Weights of a small multi-label image tagger: muon at rate 0.0065.
Rows from block 6 of a small multi-label image tagger, named by matrix and row number. Rows with one number belong to one channel. Each number is 50 + 15 x the weight over its row's rms, rounded and kept within 0 to 99. All counts start at 0.
After each channel's rows are labels from the 100 images, of 14848, where the channel reaches its highest value: "strongest on" is what is common among them. Only what is clearly more common there than usual is listed. The data: regions of photos with short descriptions (Visual Genome). In brackets: how many of the 100.
# sq0: squeeze pointwise conv (model.blocks.6.sq.0.weight, 128x256x1x1), inputs 128-255
# e10: expand pointwise conv (model.blocks.6.e1.0.weight, 256x128x1x1, transposed), outputs 128-255
# e30: expand 3x3 conv (model.blocks.6.e3.0.weight, 256x128x3x3, transposed, each kernel summed), outputs 128-255

sq0.38:64 92 59 82 55 36 50 43 38 39 42 69 47 42 28 54 43 41 45 82 35 45 43 65 08 48 28 36 48 64 55 65 68 67 20 41 44 47 79 43 82 44 29 51 52 56 39 81 63 55 63 64 44 55 40 69 67 32 45 49 48 79 44 37 45 61 76 53 36 29 66 44 52 39 77 76 18 52 37 53 39 54 71 54 47 48 36 48 67 56 44 52 49 62 58 45 74 71 72 46 61 76 55 53 30 36 31 93 52 09 39 65 76 69 27 43 64 49 56 64 56 38 41 36 40 63 52 43
e10.38:55 48 40 56 66 42 35 80 59 61 68 22 59 47 35 77 72 47 43 43 59 59 26 39 58 44 47 59 61 64 37 62 56 36 70 50 56 48 69 47 36 18 58 69 52 29 39 50 42 23 83 81 41 59 62 44 52 58 65 70 36 51 54 30 51 37 62 29 55 66 44 42 73 87 48 37 30 43 35 33 38 59 48 67 54 17 26 61 45 61 72 58 62 51 73 43 35 29 67 35 45 60 54 60 52 47 57 52 57 78 66 28 58 67 47 31 63 72 58 14 64 54 28 74 46 46 58 40
e30.38:53 65 65 64 54 46 37 62 62 63 18 42 52 20 39 64 79 44 56 47 38 68 45 29 75 38 35 60 57 44 59 66 57 66 89 46 54 58 48 53 69 47 70 49 34 50 57 41 53 49 72 40 65 40 62 50 25 46 36 71 44 46 57 61 46 50 48 61 41 39 58 30 46 53 58 11 50 41 55 53 36 57 58 65 66 50 69 76 52 42 58 43 55 58 53 72 49 35 46 49 57 58 27 62 46 45 47 41 63 47 08 42 35 57 53 40 50 79 32 36 37 54 53 68 42 61 33 66
strongest on: text has "elephant" (26); text has "sheep" (25)

sq0.70:49 34 32 26 65 67 43 48 45 55 59 41 52 69 73 34 27 47 48 60 63 51 56 10 36 41 45 51 39 53 86 30 53 51 99 25 69 49 42 56 25 55 31 94 33 37 55 43 42 41 35 39 94 42 57 99 29 77 51 69 57 29 42 37 42 62 45 49 52 36 40 87 45 41 32 24 26 84 39 34 43 61 39 51 32 14 45 54 61 65 81 55 59 66 53 58 35 51 29 64 51 53 48 77 45 35 39 58 49 46 67 69 43 63 37 31 51 58 33 67 45 37 42 46 49 61 33 35
e10.70:35 46 35 70 61 60 50 39 36 56 63 43 39 36 38 33 50 36 54 50 52 36 56 41 23 59 51 33 31 43 55 46 79 76 40 60 35 50 46 55 49 52 56 24 54 59 44 45 30 38 43 64 62 63 64 62 60 45 33 20 34 52 33 34 54 44 30 41 53 28 24 55 55 72 47 33 40 44 37 39 42 63 38 37 69 24 27 45 35 54 87 55 40 50 84 44 54 36 85 50 41 43 33 57 39 25 61 29 16 52 16 46 45 73 28 54 52 71 37 59 48 43 37 25 52 27 38 50
e30.70:45 44 74 36 45 64 61 65 48 34 32 64 50 70 37 56 67 60 45 49 64 33 65 42 68 47 70 48 54 51 63 34 34 56 54 23 58 47 46 29 52 74 18 37 82 44 58 40 47 12 49 33 40 62 67 25 86 49 54 78 66 47 74 23 71 58 47 54 60 45 72 70 30 58 62 60 40 64 86 53 50 41 36 50 76 40 79 43 71 35 60 30 33 59 77 52 42 47 45 53 41 32 57 17 60 50 54 34 42 38 46 54 49 58 67 44 73 62 47 44 66 34 17 53 51 52 43 45
strongest on: text has "man" (33)

sq0.15:40 28 62 65 60 63 27 38 33 58 38 61 22 69 62 35 74 58 34 66 59 46 36 74 52 53 42 57 49 37 71 36 69 47 27 30 48 65 76 53 12 69 95 45 26 59 16 52 57 36 60 38 66 34 23 48 63 40 54 66 73 55 66 50 30 39 66 37 31 63 67 80 71 50 76 52 35 44 56 39 44 65 41 25 74 61 65 58 61 52 33 91 51 61 63 42 47 64 60 47 46 43 60 46 89 46 51 52 77 41 46 44 53 70 51 55 35 46 36 49 61 42 41 61 77 49 55 30
e10.15:15 55 01 50 50 48 39 76 52 55 30 40 41 60 59 45 14 37 24 46 82 26 58 36 37 53 11 48 54 49 35 62 46 60 37 51 17 43 44 46 80 43 24 55 32 31 49 29 50 49 41 37 54 68 51 54 68 56 56 50 35 62 53 64 83 24 63 66 30 32 76 66 57 43 44 57 48 63 76 40 69 53 62 34 59 68 50 50 50 49 29 47 42 49 53 59 53 44 48 56 45 60 76 72 59 47 46 76 55 57 40 73 55 71 46 27 52 59 31 46 40 57 75 38 54 27 67 36
e30.15:25 55 80 38 63 29 68 61 57 46 62 45 67 66 44 67 33 62 61 69 49 56 81 47 45 87 30 37 45 47 44 63 46 48 53 46 54 71 70 59 25 25 66 81 36 30 47 30 60 63 32 57 35 37 46 18 33 54 53 62 90 54 43 58 53 38 53 48 54 62 49 57 44 51 36 39 42 47 80 63 53 46 42 50 65 44 57 63 55 59 68 61 37 57 43 47 50 57 60 67 40 40 46 46 35 67 51 44 68 34 43 57 39 77 59 48 50 63 78 60 41 58 72 46 50 55 40 89
strongest on: text has "giraffe" (30)

sq0.13:47 13 49 59 41 40 63 49 45 43 70 12 34 34 75 36 39 76 40 81 62 47 48 42 50 36 31 43 70 52 60 67 63 61 41 75 47 43 55 41 64 50 35 50 55 57 57 60 34 73 28 40 54 28 44 38 37 66 34 62 51 64 42 72 52 69 65 79 65 33 65 51 31 39 68 58 48 43 44 32 43 47 63 58 43 81 50 57 45 33 28 70 63 45 67 77 50 33 58 55 75 55 23 56 27 65 61 76 55 19 30 61 68 62 56 58 40 64 88 58 51 45 40 54 45 72 37 54
e10.13:44 50 82 21 66 55 45 53 54 34 21 42 72 43 47 54 53 50 60 46 40 89 33 53 34 74 54 32 65 39 43 22 53 70 60 68 48 25 37 75 66 54 41 45 54 70 45 40 64 37 65 38 34 48 63 63 53 73 54 47 47 16 30 52 53 63 76 24 34 61 20 30 65 25 44 28 37 53 63 33 57 38 57 46 59 42 59 48 57 24 61 59 51 48 47 21 61 25 57 49 53 45 51 90 65 58 67 37 65 51 69 43 44 79 76 45 30 35 52 45 56 70 59 40 56 79 41 47
e30.13:47 45 67 40 61 44 46 50 58 37 48 66 45 59 40 72 29 29 50 67 41 31 32 55 62 47 63 71 38 68 23 34 55 73 66 70 63 44 26 36 21 48 39 53 75 46 44 69 55 23 57 32 56 42 46 57 65 46 35 20 65 99 42 58 33 60 44 55 33 42 16 67 30 80 55 15 51 49 62 39 56 65 51 34 50 58 67 22 41 41 22 61 55 42 26 47 46 68 51 59 35 62 30 65 39 55 48 44 43 38 41 49 62 29 40 66 74 46 46 39 84 50 59 46 56 48 47 71
strongest on: text has "trees" (26)

sq0.28:58 26 62 49 45 65 51 44 38 36 67 52 42 69 92 43 34 55 54 49 65 46 58 60 55 64 36 48 48 45 21 53 57 68 31 22 58 45 61 47 41 81 48 41 41 55 99 68 43 31 48 43 70 33 82 50 44 57 42 88 42 45 26 38 61 31 52 44 59 46 49 58 37 33 42 63 44 60 63 59 41 64 73 41 68 60 43 98 51 36 65 51 64 46 44 50 70 86 76 60 42 52 51 54 38 53 44 60 68 45 60 70 61 51 70 46 37 51 80 47 58 31 36 61 51 58 58 25
e10.28:31 37 47 47 32 42 69 62 63 48 79 78 53 73 51 40 37 52 52 52 52 31 59 21 84 68 40 14 51 40 46 49 36 60 49 55 23 60 41 43 42 41 36 31 45 54 50 37 44 48 47 40 57 27 23 32 48 19 32 41 50 56 26 65 52 44 54 22 36 43 54 47 31 47 47 63 65 49 35 49 60 41 68 62 50 25 35 72 51 44 61 39 64 29 15 49 52 44 56 63 54 34 60 44 37 55 43 54 52 61 71 41 39 19 64 37 25 45 51 28 67 41 35 16 54 37 21 45
e30.28:26 66 59 60 67 23 44 33 39 20 63 68 52 61 34 48 43 38 44 50 41 53 49 42 88 53 40 48 55 30 37 55 66 30 62 61 69 71 60 40 54 39 74 79 53 51 50 60 52 15 52 48 40 90 71 50 47 51 65 56 58 45 36 44 38 45 28 41 49 55 18 28 40 44 44 56 19 58 56 52 32 48 50 38 64 75 70 45 25 51 56 42 73 68 69 70 65 34 46 45 29 42 33 88 51 48 71 37 63 43 35 44 52 64 39 51 25 44 35 44 10 58 48 48 57 71 54 50
strongest on: text has "man" (35)

sq0.40:45 37 44 27 55 67 58 31 67 61 62 57 48 46 49 30 55 23 34 41 51 66 41 43 59 46 71 30 35 27 49 55 50 75 45 45 60 32 43 68 37 59 28 43 68 62 44 47 55 60 37 31 44 47 65 36 09 23 31 61 61 60 46 62 54 38 24 61 54 71 40 32 29 31 62 29 44 69 63 42 46 79 40 39 39 09 31 58 94 48 60 58 66 45 03 47 58 51 55 43 12 79 33 60 57 53 47 68 56 43 30 59 63 32 56 37 63 54 49 52 50 72 39 68 77 34 65 64
e10.40:56 39 73 67 30 60 74 45 48 48 59 45 57 45 27 18 70 65 42 22 31 44 84 69 33 75 50 18 29 42 56 44 44 45 43 54 64 46 50 60 76 46 54 36 44 63 54 63 30 53 36 54 36 53 32 47 45 73 26 31 75 23 54 57 50 76 39 31 67 52 52 45 73 50 25 44 37 34 63 68 57 39 42 78 61 48 29 44 61 53 54 63 49 54 57 32 37 43 65 19 68 58 55 47 39 57 28 39 28 65 35 52 59 44 89 47 51 34 71 61 62 60 50 43 19 44 41 16
e30.40:61 42 39 38 58 37 61 65 50 31 37 69 54 70 41 69 44 59 37 56 37 34 46 51 68 53 51 44 55 44 38 72 25 67 36 47 61 33 53 52 50 75 43 65 65 25 28 63 44 66 29 30 65 29 79 59 67 32 60 58 39 45 65 31 32 30 53 62 52 43 32 48 37 50 57 44 58 43 45 46 53 39 39 56 88 45 15 44 45 56 40 41 43 39 26 09 49 79 32 54 53 45 54 57 40 34 37 38 44 20 58 56 39 48 44 51 71 44 26 39 35 61 59 53 63 29 35 27
strongest on: text has "zebra" (31)

sq0.27:52 28 68 71 77 28 64 53 36 43 76 56 45 40 52 67 76 46 40 38 44 45 58 62 44 38 65 26 33 55 43 59 59 52 49 59 31 39 38 66 46 21 31 47 55 49 76 29 53 48 43 60 76 22 86 51 38 49 38 66 40 51 37 12 41 45 50 54 91 13 92 35 99 31 52 59 61 65 41 57 56 37 62 75 25 49 36 53 39 55 41 30 47 55 23 56 50 44 50 54 52 39 57 32 43 51 41 22 56 78 35 25 61 47 65 73 39 39 47 19 42 70 47 70 40 48 43 57
e10.27:69 53 53 43 25 35 57 43 67 24 54 38 56 43 66 53 74 59 40 48 69 64 48 36 58 68 51 82 59 28 63 47 45 58 85 79 57 37 63 46 52 29 46 21 62 72 60 48 62 41 68 60 49 36 41 46 62 54 53 32 44 76 63 60 57 40 58 28 55 46 54 36 59 44 45 23 67 37 35 32 03 42 27 65 80 82 83 49 28 50 73 23 61 17 49 50 31 42 70 57 51 78 52 38 41 41 55 55 47 55 43 45 52 46 70 39 39 52 36 44 45 43 60 42 54 72 53 51
e30.27:44 53 67 35 70 29 54 46 46 50 63 42 65 60 29 55 58 32 46 34 47 36 52 56 61 72 38 66 54 44 50 56 54 31 87 40 77 67 53 39 33 42 78 74 21 15 47 24 57 78 29 60 57 56 50 32 27 54 61 66 40 67 18 54 15 54 69 38 50 77 37 52 50 27 44 36 59 68 28 53 50 56 84 58 53 58 53 42 48 43 36 54 53 69 38 51 56 47 41 53 60 72 50 47 58 70 61 61 34 69 43 57 70 39 88 46 50 55 53 55 75 50 36 62 44 53 52 13
strongest on: text has "sign" (50); text has "red" (34)

sq0.2:57 60 24 45 48 35 63 28 27 62 79 56 43 41 28 25 49 66 52 83 61 82 56 42 40 57 54 64 49 83 40 54 52 40 51 72 60 44 55 73 76 52 75 52 24 23 52 59 61 40 60 53 47 54 17 58 41 40 63 42 65 11 45 57 45 59 39 67 49 62 61 53 50 61 41 49 17 67 61 61 52 50 79 50 54 28 56 68 46 52 34 45 38 39 82 64 56 30 74 64 56 47 47 85 58 54 32 54 60 40 59 56 46 43 41 17 31 57 66 48 65 47 62 26 60 56 57 25
e10.2:22 48 43 46 45 31 41 46 30 46 51 56 33 11 34 39 55 28 37 23 43 74 45 64 77 56 86 58 62 42 34 59 55 60 57 58 59 45 68 50 37 41 52 46 72 69 55 42 65 85 37 49 70 52 38 23 58 41 36 56 66 58 56 68 28 49 49 48 63 30 40 16 30 33 41 14 36 65 47 35 57 53 24 50 57 68 45 58 33 45 47 20 30 37 34 59 33 54 81 44 73 46 31 54 48 48 47 45 29 69 66 57 59 63 44 63 47 59 88 33 55 58 63 40 67 61 68 55
e30.2:69 38 39 32 86 60 43 35 41 43 58 31 64 21 54 48 52 77 71 39 68 52 55 38 63 68 43 46 28 77 29 46 52 45 51 55 29 36 93 62 70 43 50 56 25 53 72 46 57 58 32 55 66 17 55 62 32 22 69 48 62 58 53 63 56 72 55 47 56 44 34 38 60 58 52 44 45 33 11 28 36 44 48 38 33 54 52 34 63 45 54 32 90 73 67 34 57 56 33 44 18 56 71 46 70 38 61 58 62 55 70 43 50 37 42 47 49 20 24 71 13 65 79 25 44 49 38 55
strongest on: text has "man" (47); text has "wearing" (27)

sq0.127:52 38 64 45 37 63 64 53 34 84 54 74 56 28 56 44 43 54 41 50 66 17 55 56 70 43 72 60 32 27 72 61 63 35 53 36 26 29 52 55 55 67 61 36 70 44 39 57 98 62 39 60 47 00 39 54 54 49 84 63 39 35 39 41 50 41 39 27 62 21 58 49 57 58 42 45 32 58 90 56 82 47 95 43 40 28 19 78 57 77 52 58 39 30 58 51 28 38 89 50 47 25 42 61 52 70 35 62 20 45 47 52 76 35 44 39 43 64 71 52 29 53 47 58 28 74 54 30
e10.127:76 59 67 46 52 74 40 45 43 41 42 39 51 41 71 46 63 41 44 23 57 46 59 38 60 37 58 74 52 54 50 52 41 56 69 60 65 46 52 59 36 67 56 53 47 24 98 38 40 50 63 75 37 48 62 50 49 40 98 49 34 60 61 70 43 55 29 66 37 62 68 42 65 62 63 48 60 36 53 51 39 27 41 32 46 37 39 49 56 35 61 75 39 62 41 46 45 34 45 50 47 23 74 58 16 43 39 62 31 57 57 36 38 57 63 74 55 49 34 39 47 58 49 55 66 65 60 43
e30.127:51 46 76 25 53 42 54 55 66 57 58 29 39 67 33 39 47 44 61 56 36 37 46 73 65 66 76 20 41 31 74 50 36 58 57 44 64 66 66 51 50 48 72 52 39 36 52 24 56 38 57 52 43 44 55 29 67 51 65 64 42 65 62 57 39 39 38 47 65 50 55 34 50 53 76 43 41 66 33 35 29 54 38 66 45 40 34 41 36 46 24 63 42 40 48 62 51 31 24 57 51 81 51 63 35 40 26 80 79 31 73 48 67 31 36 45 57 38 45 40 69 51 51 76 66 57 28 58
strongest on: text has "man" (38)

sq0.35:52 41 37 44 48 40 54 80 79 58 48 30 47 57 63 25 45 67 24 48 74 46 51 94 65 45 77 90 49 44 79 47 75 34 42 23 48 55 42 67 54 45 48 61 46 51 30 47 59 49 65 98 49 51 64 73 51 44 38 48 89 49 38 48 50 42 36 45 54 64 56 49 62 34 42 58 59 65 27 58 48 48 40 52 54 49 54 69 39 43 36 35 50 36 41 47 76 67 61 33 59 56 41 39 25 36 15 51 29 59 42 47 41 43 49 42 27 57 61 50 53 44 55 27 59 62 51 54
e10.35:35 34 37 55 76 40 43 06 80 54 48 46 56 69 68 44 56 44 62 37 41 29 57 58 50 32 59 55 57 52 68 75 57 47 21 78 45 31 51 51 60 49 56 39 59 53 24 46 54 58 19 40 41 33 56 61 32 45 33 61 37 55 43 55 42 50 45 26 52 64 33 64 38 63 48 53 30 58 46 53 26 86 37 69 51 62 49 62 74 59 61 28 74 35 42 46 59 37 46 64 52 52 34 57 48 68 53 22 67 55 40 58 70 70 42 47 49 71 57 32 43 64 65 30 32 70 49 41
e30.35:55 59 63 20 32 44 60 33 54 46 47 33 38 44 60 61 36 45 40 20 45 57 42 27 65 56 39 41 43 61 48 66 15 56 28 69 67 19 49 46 59 41 72 45 70 46 79 35 54 54 57 49 58 34 55 14 82 81 28 44 55 61 22 62 64 57 60 46 61 36 64 25 25 68 71 56 55 41 55 47 59 58 48 48 54 51 80 00 63 40 48 47 38 85 50 60 48 44 43 96 19 58 50 45 56 56 45 54 50 52 36 51 53 59 34 49 60 69 57 43 33 50 27 39 57 60 30 38
strongest on: text has "yellow" (31)

sq0.43:36 47 44 48 64 19 40 46 14 71 47 36 36 67 75 37 61 65 47 58 36 37 41 34 37 31 59 44 27 52 33 72 55 31 30 49 58 53 42 54 48 45 56 43 50 65 50 50 35 43 78 37 35 73 63 60 70 40 48 27 36 43 24 50 49 43 62 44 14 54 45 28 25 43 53 40 99 47 34 66 45 82 60 49 30 39 31 45 69 57 78 41 44 56 69 37 38 22 51 44 48 59 29 64 55 41 69 49 57 27 59 53 37 54 69 90 38 47 57 37 64 38 54 99 50 25 35 64
e10.43:42 77 39 61 36 43 47 23 76 42 54 54 52 36 67 48 66 67 40 51 37 49 44 38 54 11 45 54 54 53 64 37 37 63 64 48 50 50 56 32 54 41 34 55 33 38 57 58 52 62 41 57 67 45 31 50 29 52 56 51 23 36 62 61 54 79 49 45 45 43 72 60 37 56 29 27 58 33 47 71 43 67 58 30 58 50 57 40 32 54 50 55 33 69 34 58 88 58 80 95 26 32 40 43 58 59 34 33 44 36 26 56 37 55 42 20 32 77 44 75 55 66 32 73 42 47 28 45
e30.43:50 37 53 46 63 45 47 45 34 58 68 48 34 55 22 53 44 81 55 39 39 46 58 40 58 65 03 53 55 63 45 54 46 39 13 59 42 31 43 34 73 69 36 51 59 63 65 56 44 46 31 45 46 38 46 40 80 57 61 51 64 31 32 66 52 35 61 59 56 34 53 44 42 46 39 30 54 52 75 63 49 46 33 27 43 27 35 60 68 51 26 59 61 60 49 27 40 36 72 21 50 49 45 61 60 63 72 52 53 75 78 47 55 36 55 57 45 65 57 32 08 37 63 58 56 70 63 54
strongest on: text has "blue" (37)

sq0.83:51 71 37 67 33 30 25 58 53 30 53 46 60 47 42 84 49 45 51 51 33 79 51 62 49 46 34 42 43 60 74 28 49 45 46 47 31 84 64 55 57 50 78 51 61 47 41 24 55 53 62 47 50 61 32 22 59 53 76 88 46 57 60 44 49 75 66 59 41 19 62 49 64 34 35 57 41 63 53 72 52 36 36 32 39 62 39 46 79 44 45 43 78 21 55 39 64 53 78 59 80 70 24 79 54 59 48 67 44 46 48 77 40 28 44 52 41 57 82 60 39 74 38 46 61 69 37 40
e10.83:47 41 71 56 36 35 39 52 19 62 46 52 41 36 42 33 81 60 42 40 11 51 72 63 80 65 57 54 66 23 38 34 38 58 61 44 53 52 39 31 52 46 30 34 31 66 43 39 57 39 28 45 40 51 46 39 60 87 48 53 59 37 39 61 65 44 46 40 45 62 32 33 50 30 42 43 63 49 74 39 38 35 58 47 43 33 60 33 45 63 53 49 49 42 56 55 24 78 48 23 31 63 53 46 68 50 75 43 60 49 57 63 57 66 16 50 47 53 70 44 38 23 43 40 55 45 56 54
e30.83:65 25 44 38 23 34 34 30 56 64 61 58 37 48 49 68 45 71 68 30 53 47 53 78 87 44 66 48 37 53 44 66 47 55 57 48 66 58 58 55 67 74 62 45 61 60 34 40 50 25 80 53 43 32 17 30 25 47 54 47 39 50 42 50 32 15 45 52 39 64 65 40 37 51 35 53 27 71 45 33 46 55 66 77 48 47 34 43 38 15 57 32 09 58 45 54 33 51 59 24 37 42 62 38 42 57 35 69 47 47 51 47 52 43 24 31 47 42 55 48 32 33 55 32 28 54 44 66
strongest on: text has "man" (31)

sq0.103:48 71 47 25 30 59 43 56 72 51 45 56 44 47 60 63 51 63 74 41 43 51 51 67 53 41 35 64 44 38 28 40 45 57 59 51 79 57 52 39 68 71 61 58 72 50 53 57 47 64 51 39 73 78 67 78 52 28 36 73 66 34 58 33 56 55 45 83 45 38 39 66 38 72 58 22 47 38 58 68 64 46 57 44 45 53 73 71 32 64 59 30 38 37 59 66 48 58 30 58 43 52 18 56 70 38 51 10 43 43 62 51 30 29 40 56 96 80 50 29 38 51 53 37 17 43 28 77
e10.103:76 57 18 55 55 45 67 52 52 51 37 60 55 75 52 57 50 48 58 67 35 53 53 23 41 46 65 40 58 56 37 60 66 66 48 37 52 47 66 30 40 56 49 72 75 45 40 56 63 43 32 29 22 45 53 53 17 47 73 36 48 61 60 48 28 59 38 49 25 42 37 68 46 33 49 44 36 32 38 70 50 79 20 52 80 66 42 60 49 36 39 70 31 42 36 82 47 59 56 39 50 39 36 56 56 40 74 45 47 57 50 46 47 62 48 51 66 13 17 21 62 48 44 30 36 31 35 79
e30.103:29 49 62 64 53 33 51 77 58 55 58 31 62 69 66 36 82 37 52 59 59 23 56 33 61 27 20 27 43 50 62 39 60 39 52 57 22 49 45 42 55 63 70 56 50 53 49 67 50 53 39 54 45 43 62 34 45 29 06 55 55 41 63 47 68 36 47 66 57 78 78 64 12 32 41 78 28 53 14 48 42 68 93 78 55 43 48 28 53 49 42 35 55 46 50 60 45 77 28 38 45 40 38 37 44 40 32 55 45 43 48 41 59 70 66 51 40 39 57 49 61 45 76 65 56 38 46 64
strongest on: text has "yellow" (26)

sq0.99:32 36 63 65 59 50 58 44 63 67 53 47 44 55 37 47 45 71 68 44 93 47 49 26 06 53 36 30 48 71 31 37 61 54 43 43 53 45 63 80 53 51 57 31 68 36 39 60 69 64 73 99 50 33 21 29 35 38 52 46 64 69 47 30 43 38 63 56 58 52 61 51 55 61 73 54 41 33 43 67 66 61 24 33 28 48 49 52 45 53 52 47 60 38 30 67 69 60 53 26 42 37 38 50 41 69 46 56 59 60 52 44 70 63 46 35 42 23 40 53 43 41 43 76 64 66 52 59
e10.99:41 44 57 29 70 39 62 55 35 40 73 45 68 59 20 43 43 33 44 46 40 57 34 60 56 70 58 58 36 40 33 45 31 53 25 66 57 54 53 45 34 58 46 51 37 31 36 53 58 56 33 59 79 55 75 56 29 37 45 26 51 47 36 26 47 45 57 53 41 28 54 44 39 42 64 39 23 35 19 44 50 30 46 62 28 53 34 28 44 32 68 31 38 53 45 54 50 71 48 41 18 27 46 48 60 58 54 67 53 22 45 58 72 51 17 38 45 76 49 14 55 68 65 53 64 32 85 36
e30.99:28 55 68 44 47 41 76 58 39 47 52 56 69 57 51 50 43 64 51 48 61 73 61 71 50 51 22 68 53 39 67 37 45 49 61 45 22 15 44 52 77 43 45 45 52 65 56 70 34 53 51 45 67 68 32 77 50 88 47 59 35 30 70 23 45 67 53 35 75 80 43 11 36 54 63 43 58 58 55 41 63 67 45 39 36 57 48 50 69 44 59 57 57 55 30 53 37 41 51 05 17 50 60 62 43 49 49 50 52 39 49 49 33 48 57 31 30 32 37 36 05 46 66 54 54 53 77 59
strongest on: text has "green" (36)

sq0.59:57 32 80 50 45 82 33 50 53 74 52 50 23 62 56 53 61 34 59 51 36 45 56 40 44 56 72 51 57 43 41 46 40 55 41 42 43 51 74 41 41 59 69 67 29 65 34 73 53 52 39 49 59 70 61 39 39 48 47 50 44 55 59 40 46 70 85 69 69 44 50 63 38 69 55 57 45 75 65 50 28 66 66 88 64 46 44 71 25 43 54 50 36 75 55 49 51 60 49 67 41 73 78 29 43 27 63 65 56 39 85 39 45 60 45 75 48 56 54 58 05 48 68 49 37 46 44 49
e10.59:62 61 45 24 12 21 44 61 37 69 47 61 43 28 65 64 37 69 59 31 47 53 56 56 39 62 47 44 39 84 21 39 52 32 52 52 56 48 44 32 51 53 58 23 47 54 53 50 81 53 65 55 12 19 56 49 26 48 23 37 60 43 69 44 40 40 38 45 46 29 40 45 36 73 50 69 49 58 55 71 55 61 55 38 49 42 76 33 38 35 23 37 50 38 47 66 48 62 70 55 46 41 74 62 63 58 47 53 55 53 36 66 55 42 25 73 39 56 39 54 28 50 43 68 68 57 13 50
e30.59:57 41 50 43 55 38 52 63 58 31 65 75 65 49 35 28 64 06 27 69 47 56 80 57 20 23 22 62 48 51 60 46 72 37 29 59 45 79 44 55 72 57 42 22 11 45 49 38 48 57 60 41 54 34 49 62 27 37 58 48 50 62 42 48 46 44 58 37 47 33 64 61 54 26 50 39 53 52 64 30 42 38 58 50 63 58 05 64 62 56 76 50 37 57 43 48 50 20 59 24 41 39 59 59 53 57 53 37 46 42 53 48 15 44 54 47 39 62 70 49 30 61 34 21 57 55 44 37
strongest on: text has "man" (30)